{
  "norm": "rmsnorm",
  "patch_size": [2, 2],
  "residual_init": "none",
  "lr": 0.0011,
  "lr_schedule": "cosine",
  "final_lr_fraction": 0,
  "weight_decay": 0.3
}
Rows from block 5 of a small image classifier, named by matrix and row number. Rows with one number within an expert belong to one neuron, the router's apart. Each number is 200 + 20 x the weight over its row's rms, rounded and kept within 0 to 999. All counts start at 0.
After each expert's rows are labels from the 100 images, of 14976, where the router gives the expert most weight on average: "strongest on" is what is common among them; "place" is the part of the image that holds the peak. Only what is clearly more common there than usual is listed. The data: capsule endoscopy frames (Kvasir-Capsule). In brackets: how many of the 100.
# router: router (model.blocks.5.mlp.router.weight, 64x384), inputs 256-319
# up: expert up (model.blocks.5.mlp.up, 64x96x384), inputs 256-319
# down: expert down (model.blocks.5.mlp.down, 64x384x96, transposed), outputs 256-319

# expert 8
router.8,189,190,191,203,178,172,208,225,184,176,202,183,199,212,163,182,187,221,181,207,221,194,233,216,161,195,179,219,216,185,229,176,186,180,239,222,193,211,244,189,200,236,202,206,204,221,215,185,190,175,187,192,238,195,221,215,212,169,184,205,165,181,205,214
up.0,168,195,225,195,180,183,181,190,199,197,165,190,201,213,204,195,261,219,152,198,206,154,220,205,178,204,208,183,225,255,201,182,225,180,197,191,222,204,190,210,149,197,191,193,192,153,189,201,229,200,198,178,186,203,238,187,175,171,207,181,196,194,224,190
down.0,215,214,184,216,233,205,230,193,216,202,207,237,214,230,213,216,205,153,229,178,219,187,189,198,197,232,211,189,187,191,187,229,162,212,207,190,167,190,187,219,204,197,194,171,207,172,227,188,214,208,219,189,192,207,186,217,186,238,208,252,223,198,170,193
up.1,198,198,244,193,220,203,169,175,223,206,186,196,216,206,238,205,239,209,193,193,199,187,174,154,210,205,223,206,185,240,178,211,232,206,188,212,190,164,202,219,173,190,163,188,189,168,181,201,174,224,221,187,220,220,198,192,173,203,215,175,200,206,203,196
down.1,193,213,211,235,183,190,204,231,188,228,169,171,183,198,229,149,211,185,199,215,186,172,219,213,211,203,228,207,223,217,205,183,171,219,208,171,186,224,197,187,181,183,165,218,218,178,214,217,197,222,207,191,211,210,201,203,185,185,172,196,164,189,202,177
up.2,213,216,207,191,183,188,184,199,195,178,234,183,191,196,195,180,258,212,155,200,215,163,217,211,193,187,207,199,210,233,210,183,231,185,209,179,231,212,193,196,155,206,219,216,226,170,185,203,225,193,190,202,178,200,204,137,194,186,225,202,211,200,186,205
down.2,179,203,222,220,219,187,231,196,195,204,184,215,197,195,194,213,209,173,215,189,215,209,171,168,244,195,198,206,193,207,173,212,194,225,217,202,223,184,167,195,269,197,182,201,220,213,210,178,207,234,156,241,191,210,198,249,219,211,180,251,191,179,199,194
up.3,201,207,209,178,196,182,190,192,200,189,216,181,197,195,193,195,247,214,146,203,204,178,213,208,208,188,192,228,220,209,203,182,229,196,198,167,229,214,180,203,154,188,227,208,207,171,193,208,227,212,189,203,165,196,207,144,180,177,211,190,222,200,204,197
down.3,222,203,205,192,214,204,240,187,227,200,180,218,221,222,188,233,205,184,210,173,210,203,170,171,230,199,214,187,202,211,179,250,213,218,227,205,178,199,195,206,239,216,188,208,221,216,219,177,192,217,191,206,182,202,170,255,235,217,186,232,195,177,219,186
strongest on: finding: ileocecal valve (49); finding: reduced mucosal view (46)
place: centre (27)

# expert 61
router.61,199,195,197,166,180,213,166,182,188,239,196,153,200,194,186,191,211,214,208,177,213,181,189,171,189,215,175,194,208,202,229,189,217,171,222,174,199,184,221,170,221,209,183,183,177,231,218,207,183,233,203,171,202,196,245,227,218,164,198,158,193,186,225,213
up.0,213,203,175,170,197,205,171,164,190,222,192,160,225,199,182,209,220,228,211,207,207,179,201,174,177,178,193,191,204,191,187,227,245,189,193,177,205,192,207,172,210,185,213,156,164,242,208,207,202,260,209,182,196,172,230,205,228,183,226,161,218,181,226,204
down.0,192,188,235,198,197,171,188,224,192,189,197,166,212,225,212,188,188,184,195,205,225,245,189,232,202,212,232,210,242,225,202,220,235,210,231,220,195,183,205,205,193,179,209,217,218,206,228,164,218,170,158,203,183,209,228,202,217,191,163,233,175,184,184,184
up.1,196,213,222,188,212,189,220,179,208,188,220,170,191,225,181,207,236,231,237,204,193,191,206,193,185,191,212,203,200,190,223,211,229,190,198,195,197,216,210,186,204,184,182,204,183,210,205,169,190,189,190,215,222,168,237,196,225,173,190,198,210,169,230,193
down.1,227,199,216,220,211,194,198,201,205,217,171,203,200,188,200,225,189,172,145,196,206,219,169,216,187,235,237,211,192,202,188,228,213,237,232,215,179,194,170,205,208,173,179,222,222,205,226,203,241,202,175,194,141,217,191,209,193,216,211,225,180,208,205,175
up.2,200,226,230,211,206,220,188,185,217,214,203,197,194,251,195,221,230,187,217,167,191,205,180,200,215,195,200,223,176,211,168,220,198,216,242,199,204,169,236,184,172,197,180,219,225,181,183,217,180,206,215,209,175,204,213,175,172,192,182,160,191,166,211,183
down.2,177,221,185,212,186,236,208,177,203,169,183,201,184,156,191,200,200,235,195,195,167,206,203,203,185,182,241,224,209,204,211,157,210,167,169,204,198,193,209,153,190,202,211,205,164,198,214,190,203,208,192,192,235,191,192,196,162,169,210,202,199,177,206,210
up.3,159,217,214,220,223,179,249,196,213,166,206,174,186,190,181,179,207,192,186,208,193,228,210,215,196,173,217,228,175,191,213,194,182,202,209,182,196,197,214,207,204,190,183,224,198,187,201,185,194,193,167,215,199,176,200,202,197,198,170,220,176,164,181,187
down.3,230,213,182,204,181,195,182,159,238,182,218,193,189,186,166,212,203,180,188,174,216,169,164,203,213,221,177,204,162,219,222,172,209,213,225,198,171,209,190,224,185,175,173,213,226,170,190,249,218,213,197,192,186,197,193,194,189,233,215,193,221,206,211,197
strongest on: finding: ulcer (26)
place: top right (32)

# expert 13
router.13,220,192,203,215,178,198,148,208,177,174,222,203,185,199,189,180,209,228,209,179,188,173,212,195,234,211,214,177,192,226,210,182,221,206,214,188,224,225,250,183,229,196,191,186,215,178,227,200,232,212,211,186,198,242,213,186,143,206,229,195,219,219,172,208
up.11,225,200,181,198,190,203,147,175,185,184,217,182,217,187,201,187,209,209,182,215,197,166,185,182,202,188,203,176,202,223,216,185,234,204,184,166,230,211,230,204,208,187,215,199,182,175,223,186,228,203,209,163,183,236,174,181,161,196,233,204,237,227,190,229
down.11,193,183,196,248,195,210,216,216,208,207,204,222,216,200,221,222,198,175,177,250,216,230,220,201,196,233,232,195,244,215,175,201,194,240,182,188,199,164,197,200,203,184,168,163,201,175,221,153,209,193,191,178,176,205,221,242,202,200,193,193,186,211,163,179
up.12,231,211,208,157,186,230,199,201,207,247,179,220,210,238,201,210,231,202,218,196,241,227,173,182,248,218,193,190,194,205,159,210,212,210,162,200,153,166,210,218,172,249,168,214,211,176,182,203,171,216,203,207,225,199,182,204,228,238,218,190,174,193,178,183
down.12,180,224,210,161,201,177,235,224,244,225,199,176,211,221,210,195,214,207,217,179,204,180,201,162,176,175,196,199,208,189,209,201,185,179,172,208,205,238,212,228,206,200,225,197,177,207,188,190,216,165,192,253,199,179,199,212,216,180,192,196,226,230,217,204
up.13,196,169,228,201,177,225,195,241,177,210,208,207,196,211,174,195,195,212,215,212,219,192,196,198,208,197,211,207,229,202,184,205,194,164,206,206,186,235,188,191,208,215,192,180,207,210,213,176,228,204,181,224,205,244,168,188,200,184,183,185,196,232,188,206
down.13,184,189,180,209,166,178,203,233,223,173,209,183,213,217,180,187,213,181,212,203,218,191,203,171,198,219,230,197,212,246,224,174,214,207,189,161,202,182,140,201,214,201,192,234,231,174,204,233,242,209,198,173,203,212,228,177,177,240,192,193,210,205,176,220
up.14,223,231,233,208,161,202,190,208,236,208,180,228,228,222,233,177,190,248,220,169,209,192,209,182,193,216,174,180,185,184,174,200,221,181,173,208,189,201,188,218,179,219,199,222,209,190,217,174,208,209,193,164,168,220,192,215,182,201,199,186,195,207,178,231
down.14,206,210,230,183,204,182,188,204,187,201,227,189,203,192,220,176,187,143,210,182,226,203,222,202,185,205,211,186,220,211,199,220,232,196,225,176,195,197,210,181,210,198,184,207,217,200,214,199,189,187,224,187,207,222,192,178,229,203,212,187,210,167,212,168
strongest on: finding: ileocecal valve (43)
place: top centre (36)

# expert 29
router.29,163,196,223,213,230,199,231,198,223,223,215,218,166,175,245,202,201,177,218,197,191,216,178,219,224,195,206,232,187,203,180,212,180,202,194,197,220,178,167,198,211,173,220,218,218,193,156,214,192,197,179,224,227,172,175,204,223,224,184,198,193,204,178,167
up.0,208,157,202,188,176,194,214,244,219,193,204,213,181,190,189,222,201,198,207,225,181,224,215,200,195,212,202,175,199,225,225,202,201,195,195,177,209,227,213,197,172,209,204,200,187,181,195,172,143,187,181,201,208,214,189,186,217,192,203,221,184,204,181,229
down.0,200,203,203,239,221,190,203,232,177,192,228,190,185,185,223,193,202,191,189,212,187,227,233,234,186,220,198,189,214,183,190,190,171,172,211,188,208,175,222,176,211,197,223,188,190,167,219,207,208,169,205,194,220,189,232,175,219,188,178,187,172,198,188,209
up.1,220,210,197,189,260,204,194,210,213,208,182,193,188,209,183,226,218,208,186,184,225,206,196,194,185,203,199,208,180,197,187,182,218,176,195,205,185,189,222,207,227,212,184,220,194,175,194,211,210,219,194,178,242,202,186,216,217,197,230,204,198,199,187,208
down.1,184,203,202,198,143,197,196,155,184,141,193,176,204,186,204,179,191,221,188,211,204,176,218,209,185,169,197,211,192,173,210,188,234,206,191,225,186,233,195,223,195,213,220,220,193,174,200,209,234,176,189,198,197,172,203,173,210,203,197,252,206,242,212,223
up.2,192,213,199,174,195,205,219,222,175,202,184,212,175,167,216,176,142,194,184,201,167,191,203,183,187,183,218,220,218,216,227,186,195,195,207,216,203,223,178,189,170,201,200,188,190,195,198,195,207,210,184,227,183,214,189,169,183,179,176,195,219,190,178,185
down.2,225,229,212,225,228,203,196,189,215,252,172,223,211,200,202,208,205,204,186,206,194,191,193,187,194,251,222,185,216,203,191,224,198,198,205,213,173,197,211,188,204,216,183,175,186,177,229,171,208,231,183,185,165,227,207,185,199,201,212,190,194,212,178,190
up.3,226,216,190,193,236,219,199,207,208,214,185,186,190,227,168,228,212,222,189,174,225,195,195,197,190,211,182,202,179,186,196,167,201,189,202,212,187,197,223,204,228,230,180,210,195,181,199,222,205,210,195,176,243,197,189,216,202,196,211,191,196,193,219,216
down.3,195,208,207,202,167,195,202,174,206,132,194,193,204,203,192,184,173,220,206,208,194,171,202,220,191,182,207,205,200,177,209,174,221,220,195,211,210,229,206,216,191,202,183,187,217,155,177,195,219,205,168,218,184,191,212,189,223,207,200,258,200,201,208,237
strongest on: finding: ileocecal valve (33); finding: pylorus (26)
place: middle left (31)

# expert 38
router.38,176,208,222,206,213,198,212,223,204,218,230,196,180,233,197,194,194,184,211,181,195,222,212,213,224,231,185,211,199,218,196,179,166,193,227,195,202,179,198,204,190,220,185,217,226,207,190,211,175,205,194,208,227,206,213,237,205,183,164,185,180,161,183,153
up.0,185,194,212,214,197,206,200,218,137,193,229,172,212,173,217,166,180,207,190,193,198,212,183,191,165,195,213,208,190,198,199,192,195,169,217,207,208,173,201,194,192,216,203,206,186,161,221,208,194,191,193,193,198,242,226,198,178,157,177,189,170,196,177,220
down.0,166,220,201,198,173,203,206,207,200,190,200,220,248,186,191,173,204,216,221,191,221,165,198,191,186,220,195,218,221,194,163,236,201,206,189,226,196,165,197,210,218,187,192,171,179,236,195,194,227,221,185,247,207,219,211,216,176,194,223,228,201,192,192,180
up.1,217,200,221,208,228,220,181,185,229,213,199,215,229,204,190,224,218,232,212,181,199,192,173,196,178,207,209,170,182,195,160,218,215,192,202,219,182,197,224,240,236,208,217,215,201,256,213,208,197,198,239,173,197,230,202,173,186,173,215,183,238,224,214,199
down.1,225,199,223,225,214,189,191,208,190,195,212,191,201,182,214,180,188,189,209,198,195,231,201,203,204,221,239,201,179,226,227,175,218,218,205,169,217,175,196,215,212,175,205,195,235,134,196,176,219,192,183,168,192,201,176,197,169,195,171,200,175,225,193,170
up.2,183,211,172,239,189,183,213,226,203,198,197,204,208,236,166,186,206,206,210,212,250,218,231,229,213,202,208,187,225,202,228,176,182,180,197,221,203,222,187,203,198,219,154,194,216,212,181,184,178,176,185,205,212,190,223,226,208,204,178,218,185,183,189,169
down.2,190,192,215,180,189,176,191,177,208,193,202,198,208,221,223,198,248,198,200,202,203,180,177,178,238,202,226,176,197,224,187,184,222,227,214,181,212,211,192,206,194,196,197,200,201,173,211,190,217,232,188,214,175,217,181,205,184,191,212,193,196,181,209,192
up.3,208,198,228,217,202,206,199,170,208,206,211,226,196,201,226,195,182,182,207,172,172,198,166,210,198,202,222,221,199,181,191,238,204,251,205,222,178,214,232,217,212,204,242,202,201,230,257,183,196,220,226,221,182,191,169,206,188,175,215,185,244,225,173,246
down.3,185,179,220,215,187,181,176,192,195,208,180,184,192,168,214,162,189,207,168,216,173,249,233,231,178,214,172,227,216,209,246,177,168,189,225,196,197,212,180,208,217,161,215,184,203,217,201,203,195,218,211,202,247,184,212,191,209,178,182,165,162,190,185,195
strongest on: finding: pylorus (60); finding: ulcer (28)
place: top right (33); bottom centre (29)

# expert 0
router.0,184,195,215,235,207,209,207,247,169,212,225,196,183,179,224,176,182,178,207,206,195,204,217,213,209,218,202,183,201,220,229,167,186,180,213,193,215,183,179,188,152,206,197,204,211,165,177,193,182,194,202,220,229,233,189,202,203,213,151,177,175,184,196,147
up.0,196,194,219,214,216,235,187,205,211,203,171,224,197,193,238,206,208,209,167,228,203,198,199,207,215,171,204,202,201,214,192,202,240,181,179,203,214,176,201,204,161,180,185,201,198,179,166,207,220,211,207,208,209,217,194,161,189,218,232,230,220,197,149,160
down.0,218,206,198,215,199,200,196,190,220,172,190,193,223,172,200,204,212,224,186,245,221,187,193,190,194,166,222,186,231,214,178,198,203,200,203,208,231,209,194,203,198,182,226,207,174,195,180,159,236,170,211,208,166,203,184,212,196,203,238,234,219,237,190,230
up.1,191,203,207,220,186,204,197,204,177,176,170,179,163,204,227,179,170,189,208,191,195,189,215,198,193,222,196,187,223,190,212,195,190,200,211,218,164,153,244,211,215,212,197,196,188,170,209,178,206,174,159,180,191,205,242,229,193,186,168,195,166,219,213,227
down.1,183,184,187,207,204,201,213,198,186,166,174,190,189,189,191,201,172,183,200,193,157,192,229,199,187,195,222,177,204,193,227,212,196,201,184,171,192,201,222,204,213,193,204,207,198,201,209,182,210,188,188,193,179,218,208,215,175,197,189,221,218,214,206,214
up.2,191,185,214,232,180,213,226,219,167,185,211,189,199,194,225,185,190,189,224,201,208,228,208,198,187,236,208,176,207,198,204,178,175,194,214,219,181,201,207,213,208,234,182,206,225,184,194,187,199,180,178,210,225,227,194,243,219,203,166,210,161,201,212,202
down.2,163,191,218,220,223,193,208,211,187,171,214,200,194,204,207,176,200,170,173,214,169,227,240,222,192,222,212,196,226,192,220,193,189,224,195,182,205,196,217,192,210,183,227,214,199,174,217,176,220,174,187,188,179,219,216,190,177,173,172,206,198,175,198,176
up.3,185,184,208,214,184,186,227,237,179,192,227,198,181,183,210,171,188,169,219,215,213,230,232,217,218,242,215,184,223,236,226,174,188,194,222,197,200,215,181,170,192,219,192,198,222,173,200,168,195,177,171,204,204,217,199,226,227,201,175,213,158,186,190,197
down.3,160,185,240,212,198,162,206,201,177,173,221,186,168,189,229,187,195,209,189,206,169,215,240,218,198,216,214,195,224,202,237,182,188,201,223,161,169,194,226,217,205,165,228,210,187,198,196,173,210,164,161,211,194,196,213,191,169,167,155,208,184,181,189,166
strongest on: finding: ileocecal valve (29)
place: bottom right (46)

# expert 45
router.45,198,202,175,218,176,170,196,208,198,169,182,195,231,224,183,165,201,214,207,221,228,198,245,241,212,170,202,187,221,219,235,177,217,187,182,177,210,180,191,208,193,194,190,182,186,173,178,170,213,184,181,194,212,189,223,209,223,215,207,227,162,203,183,225
up.0,178,204,199,231,189,197,218,174,182,195,188,197,209,177,214,187,195,191,176,206,192,187,192,193,201,197,169,171,196,186,223,161,198,234,204,205,202,215,148,256,184,189,238,192,206,184,182,194,252,195,170,201,134,221,180,211,182,204,191,197,205,221,215,198
down.0,195,213,210,191,181,200,212,183,231,182,175,158,172,186,219,180,166,214,193,162,191,181,211,204,168,192,213,237,211,202,198,214,195,187,220,230,164,213,236,185,200,194,200,221,200,205,198,174,231,187,189,219,168,169,224,203,204,192,194,234,206,182,193,183
up.1,184,176,206,168,179,208,187,189,162,204,227,153,186,187,194,179,207,203,209,190,161,164,196,197,180,211,212,161,188,211,238,195,182,213,216,205,191,248,214,209,185,211,237,227,196,203,230,195,176,173,207,201,192,244,204,192,180,179,189,182,204,210,241,202
down.1,215,181,196,204,226,211,198,181,200,199,197,205,192,209,163,226,204,196,155,215,199,215,198,168,199,228,202,238,216,189,187,237,246,186,198,207,228,183,172,191,202,188,200,204,217,217,228,208,217,204,194,193,178,215,233,170,181,186,210,216,244,195,175,184
up.2,188,208,195,233,196,186,224,180,197,201,176,224,200,177,222,181,170,178,177,210,213,212,208,203,217,190,187,205,215,189,208,165,201,212,183,201,195,207,163,251,193,172,213,189,199,179,169,182,235,195,175,225,141,197,169,198,187,212,193,208,196,227,179,204
down.2,196,207,214,188,186,182,194,191,193,175,205,210,192,195,217,174,179,219,215,184,189,162,230,220,191,194,209,233,215,179,221,190,181,164,192,207,175,215,233,189,183,215,203,241,186,199,183,189,210,168,178,207,191,182,230,184,215,175,180,262,198,211,217,177
up.3,172,210,211,228,174,187,212,158,193,198,206,182,203,184,210,171,205,181,181,195,190,179,199,219,207,197,169,181,196,190,216,161,191,255,195,206,194,243,158,250,197,187,229,206,217,197,174,196,253,195,180,203,143,214,171,209,175,207,175,196,200,212,220,186
down.3,174,203,234,168,208,196,207,189,217,197,173,170,177,168,212,196,195,203,186,168,180,162,205,209,182,210,224,232,232,210,203,220,206,195,197,209,198,196,213,174,203,190,198,203,166,201,203,188,210,194,168,217,176,182,200,177,172,165,208,210,202,206,187,186
strongest on: finding: ileocecal valve (37)
place: bottom centre (51)

# expert 28
router.28,229,196,194,187,165,190,193,215,196,193,223,213,211,225,189,202,202,202,236,193,212,190,227,201,275,184,176,217,199,211,257,187,189,201,185,170,198,166,192,206,173,210,198,181,215,216,190,205,158,194,211,205,207,192,211,197,203,211,160,187,188,178,193,194
up.0,183,184,165,195,222,207,206,211,201,187,195,188,179,204,196,196,170,218,206,202,184,191,194,169,191,181,228,229,189,176,203,213,194,213,187,193,164,176,230,216,219,204,217,195,161,211,198,205,202,213,198,214,191,174,204,211,205,192,184,223,189,234,191,222
down.0,248,211,189,187,196,198,181,214,196,194,217,190,202,212,180,210,206,199,231,209,206,194,216,191,209,207,158,181,117,168,189,180,210,207,195,163,223,198,179,227,185,204,199,173,206,202,222,214,216,214,223,184,204,196,203,182,189,200,193,174,188,216,195,219
up.1,179,172,221,222,212,188,229,200,170,165,217,203,194,181,230,163,200,205,182,186,174,224,200,191,176,217,229,184,184,193,213,189,185,211,157,191,198,204,217,216,209,162,195,210,211,168,178,172,197,160,176,202,198,214,187,168,206,194,185,232,182,213,170,190
down.1,190,174,215,194,215,193,189,180,184,234,185,205,176,193,206,206,184,202,172,199,156,173,203,175,191,202,188,210,173,210,221,229,200,216,208,179,185,215,200,185,207,186,202,206,186,165,206,201,172,255,249,180,215,197,188,205,166,194,174,154,215,192,251,178
up.2,228,185,215,188,221,203,217,207,180,228,211,225,174,176,213,199,133,197,214,193,192,209,153,151,195,213,204,180,189,194,179,223,202,176,215,185,208,172,202,173,234,208,207,187,187,241,207,232,199,245,219,176,211,190,199,235,210,186,205,182,198,170,191,211
down.2,220,200,211,174,197,177,233,176,183,190,199,179,178,173,167,142,193,185,168,212,216,233,208,213,231,187,191,213,180,201,209,179,218,189,203,170,211,206,182,162,244,183,203,220,217,190,177,210,217,198,183,199,190,191,199,206,196,212,207,185,199,180,188,180
up.3,203,194,260,198,191,183,227,204,215,198,185,186,210,194,218,205,221,179,190,217,189,200,206,199,195,220,187,175,189,213,226,206,183,209,195,191,195,219,231,164,206,206,164,223,245,214,169,211,223,177,190,193,230,205,191,182,213,191,233,227,185,195,169,193
down.3,243,199,195,193,192,234,197,211,238,166,223,221,207,166,169,193,217,231,187,181,193,203,192,206,210,186,162,217,218,196,187,216,220,208,196,181,196,170,199,213,186,222,195,184,182,159,224,208,209,198,201,188,210,188,178,169,195,210,248,180,205,197,164,208
strongest on: finding: pylorus (78)
place: centre (54)

# expert 10
router.10,201,188,226,210,214,160,202,225,230,218,215,194,210,227,188,215,230,218,172,208,229,228,209,213,184,225,196,199,200,190,175,216,202,195,213,214,172,211,221,202,220,219,201,200,209,216,187,217,227,178,188,168,224,185,269,187,235,156,209,207,174,194,209,186
up.11,170,196,187,192,145,212,211,192,177,184,204,199,183,198,218,192,152,206,224,187,169,189,203,186,222,192,197,225,208,204,244,194,181,196,197,195,196,198,206,220,180,168,211,186,188,179,204,211,160,223,200,218,171,202,199,206,168,226,155,195,208,199,199,194
down.11,174,188,199,185,208,222,177,159,240,199,199,198,202,199,213,214,190,207,202,168,193,184,227,190,197,268,170,224,206,225,223,242,187,206,205,187,186,213,200,207,232,194,212,192,206,223,204,229,181,201,191,203,202,185,236,190,218,208,208,195,170,163,176,167
up.12,208,185,234,225,203,199,185,220,200,193,220,198,205,168,206,203,217,231,203,217,200,200,213,200,187,199,236,163,204,202,205,212,189,176,189,204,171,219,224,214,185,203,209,204,193,203,186,187,215,187,214,209,218,239,196,171,210,170,223,228,211,248,183,174
down.12,261,186,191,202,189,202,212,210,202,185,227,192,195,200,183,187,209,211,215,204,245,221,205,183,196,207,197,176,173,208,222,161,196,180,196,199,206,193,212,205,231,245,198,231,230,187,183,210,188,176,199,180,239,190,191,214,205,232,199,227,180,216,215,228
up.13,162,179,178,197,170,209,217,187,150,207,179,198,170,193,232,185,163,186,239,188,164,153,212,184,235,170,218,220,191,220,233,187,172,209,218,188,171,205,188,209,176,185,199,199,186,177,206,199,156,229,230,243,182,205,163,221,181,197,158,187,199,188,216,193
down.13,162,214,225,185,215,205,189,194,197,201,196,190,173,199,214,225,157,194,220,168,179,198,209,207,204,197,191,240,224,176,200,228,180,195,207,199,191,222,189,212,190,149,207,215,144,179,219,211,190,205,186,201,185,200,187,207,194,192,210,183,183,214,207,207
up.14,197,206,196,171,215,175,214,232,219,242,224,202,198,190,189,212,196,210,201,193,189,208,203,189,182,214,204,168,194,182,215,211,174,176,240,204,186,231,221,209,211,220,226,204,208,250,218,212,196,187,195,198,195,219,212,202,205,143,205,190,193,204,211,191
down.14,229,218,209,176,168,202,179,180,189,205,220,173,212,185,190,204,189,217,205,178,226,206,182,184,206,200,175,194,164,228,204,173,229,183,183,183,222,202,161,205,179,202,199,221,244,194,176,233,210,215,213,167,234,197,187,192,202,229,210,185,208,206,192,203
strongest on: finding: ileocecal valve (46)
place: top centre (39)

# expert 23
router.23,181,208,226,214,220,222,220,245,167,196,178,215,186,211,186,197,173,198,202,182,196,229,190,187,204,211,185,218,176,176,173,167,177,167,227,225,178,159,194,182,232,230,181,201,197,190,202,201,174,192,189,198,211,187,226,239,218,208,167,183,171,181,198,203
up.0,205,198,198,179,177,187,174,187,260,205,201,196,177,217,196,217,185,215,226,186,190,207,203,170,230,204,180,173,169,222,217,243,216,181,194,168,183,247,216,219,180,193,208,193,194,232,198,224,188,212,194,184,210,198,169,204,170,168,201,193,235,207,218,178
down.0,195,228,209,215,226,188,201,177,197,194,187,193,202,190,237,189,185,192,172,227,192,204,189,203,207,220,236,204,197,205,218,181,198,225,217,188,200,221,194,234,177,206,226,185,222,180,184,188,188,193,195,183,180,218,182,201,196,189,208,233,199,224,199,177
up.1,197,180,205,177,213,230,162,198,214,239,188,201,196,225,194,203,225,182,190,197,208,209,183,199,221,189,220,185,186,230,161,213,221,231,225,205,210,196,198,196,183,211,196,205,220,228,195,233,197,233,223,184,213,203,197,177,202,201,220,189,234,190,182,224
down.1,224,186,209,210,217,198,250,255,183,217,223,203,200,224,202,206,182,173,182,203,191,227,180,233,195,192,216,215,211,192,198,194,183,204,205,187,199,194,212,193,222,220,166,188,238,194,178,181,195,189,184,181,211,197,176,177,217,210,176,206,175,208,187,180
up.2,228,236,211,183,177,172,200,177,234,206,229,212,209,209,181,203,218,200,237,185,192,182,203,223,219,188,169,219,200,203,214,235,194,197,215,204,198,229,200,209,193,204,221,197,198,223,190,229,166,217,222,195,192,177,200,211,206,208,184,171,212,192,226,187
down.2,204,160,223,228,237,164,206,204,157,217,183,186,183,204,226,181,195,161,204,198,200,232,207,204,210,226,219,213,207,189,189,203,195,219,225,193,162,159,196,224,224,205,207,200,220,197,248,200,212,199,192,210,198,175,209,222,210,189,178,196,170,197,170,185
up.3,197,201,202,178,148,186,184,216,214,215,234,205,200,209,206,240,224,211,207,197,190,154,190,177,183,247,189,185,210,204,204,208,190,208,242,196,205,233,203,200,186,213,204,184,196,210,204,219,189,187,205,194,181,255,214,191,172,175,212,167,188,224,248,190
down.3,219,224,197,176,169,210,205,205,168,221,190,238,190,211,178,220,228,186,201,173,193,225,178,172,221,179,165,216,186,180,202,218,192,203,196,197,181,217,185,216,198,187,247,169,198,201,193,239,177,239,213,180,225,208,163,203,173,196,196,149,219,195,205,168
strongest on: finding: ileocecal valve (49)
place: top right (30)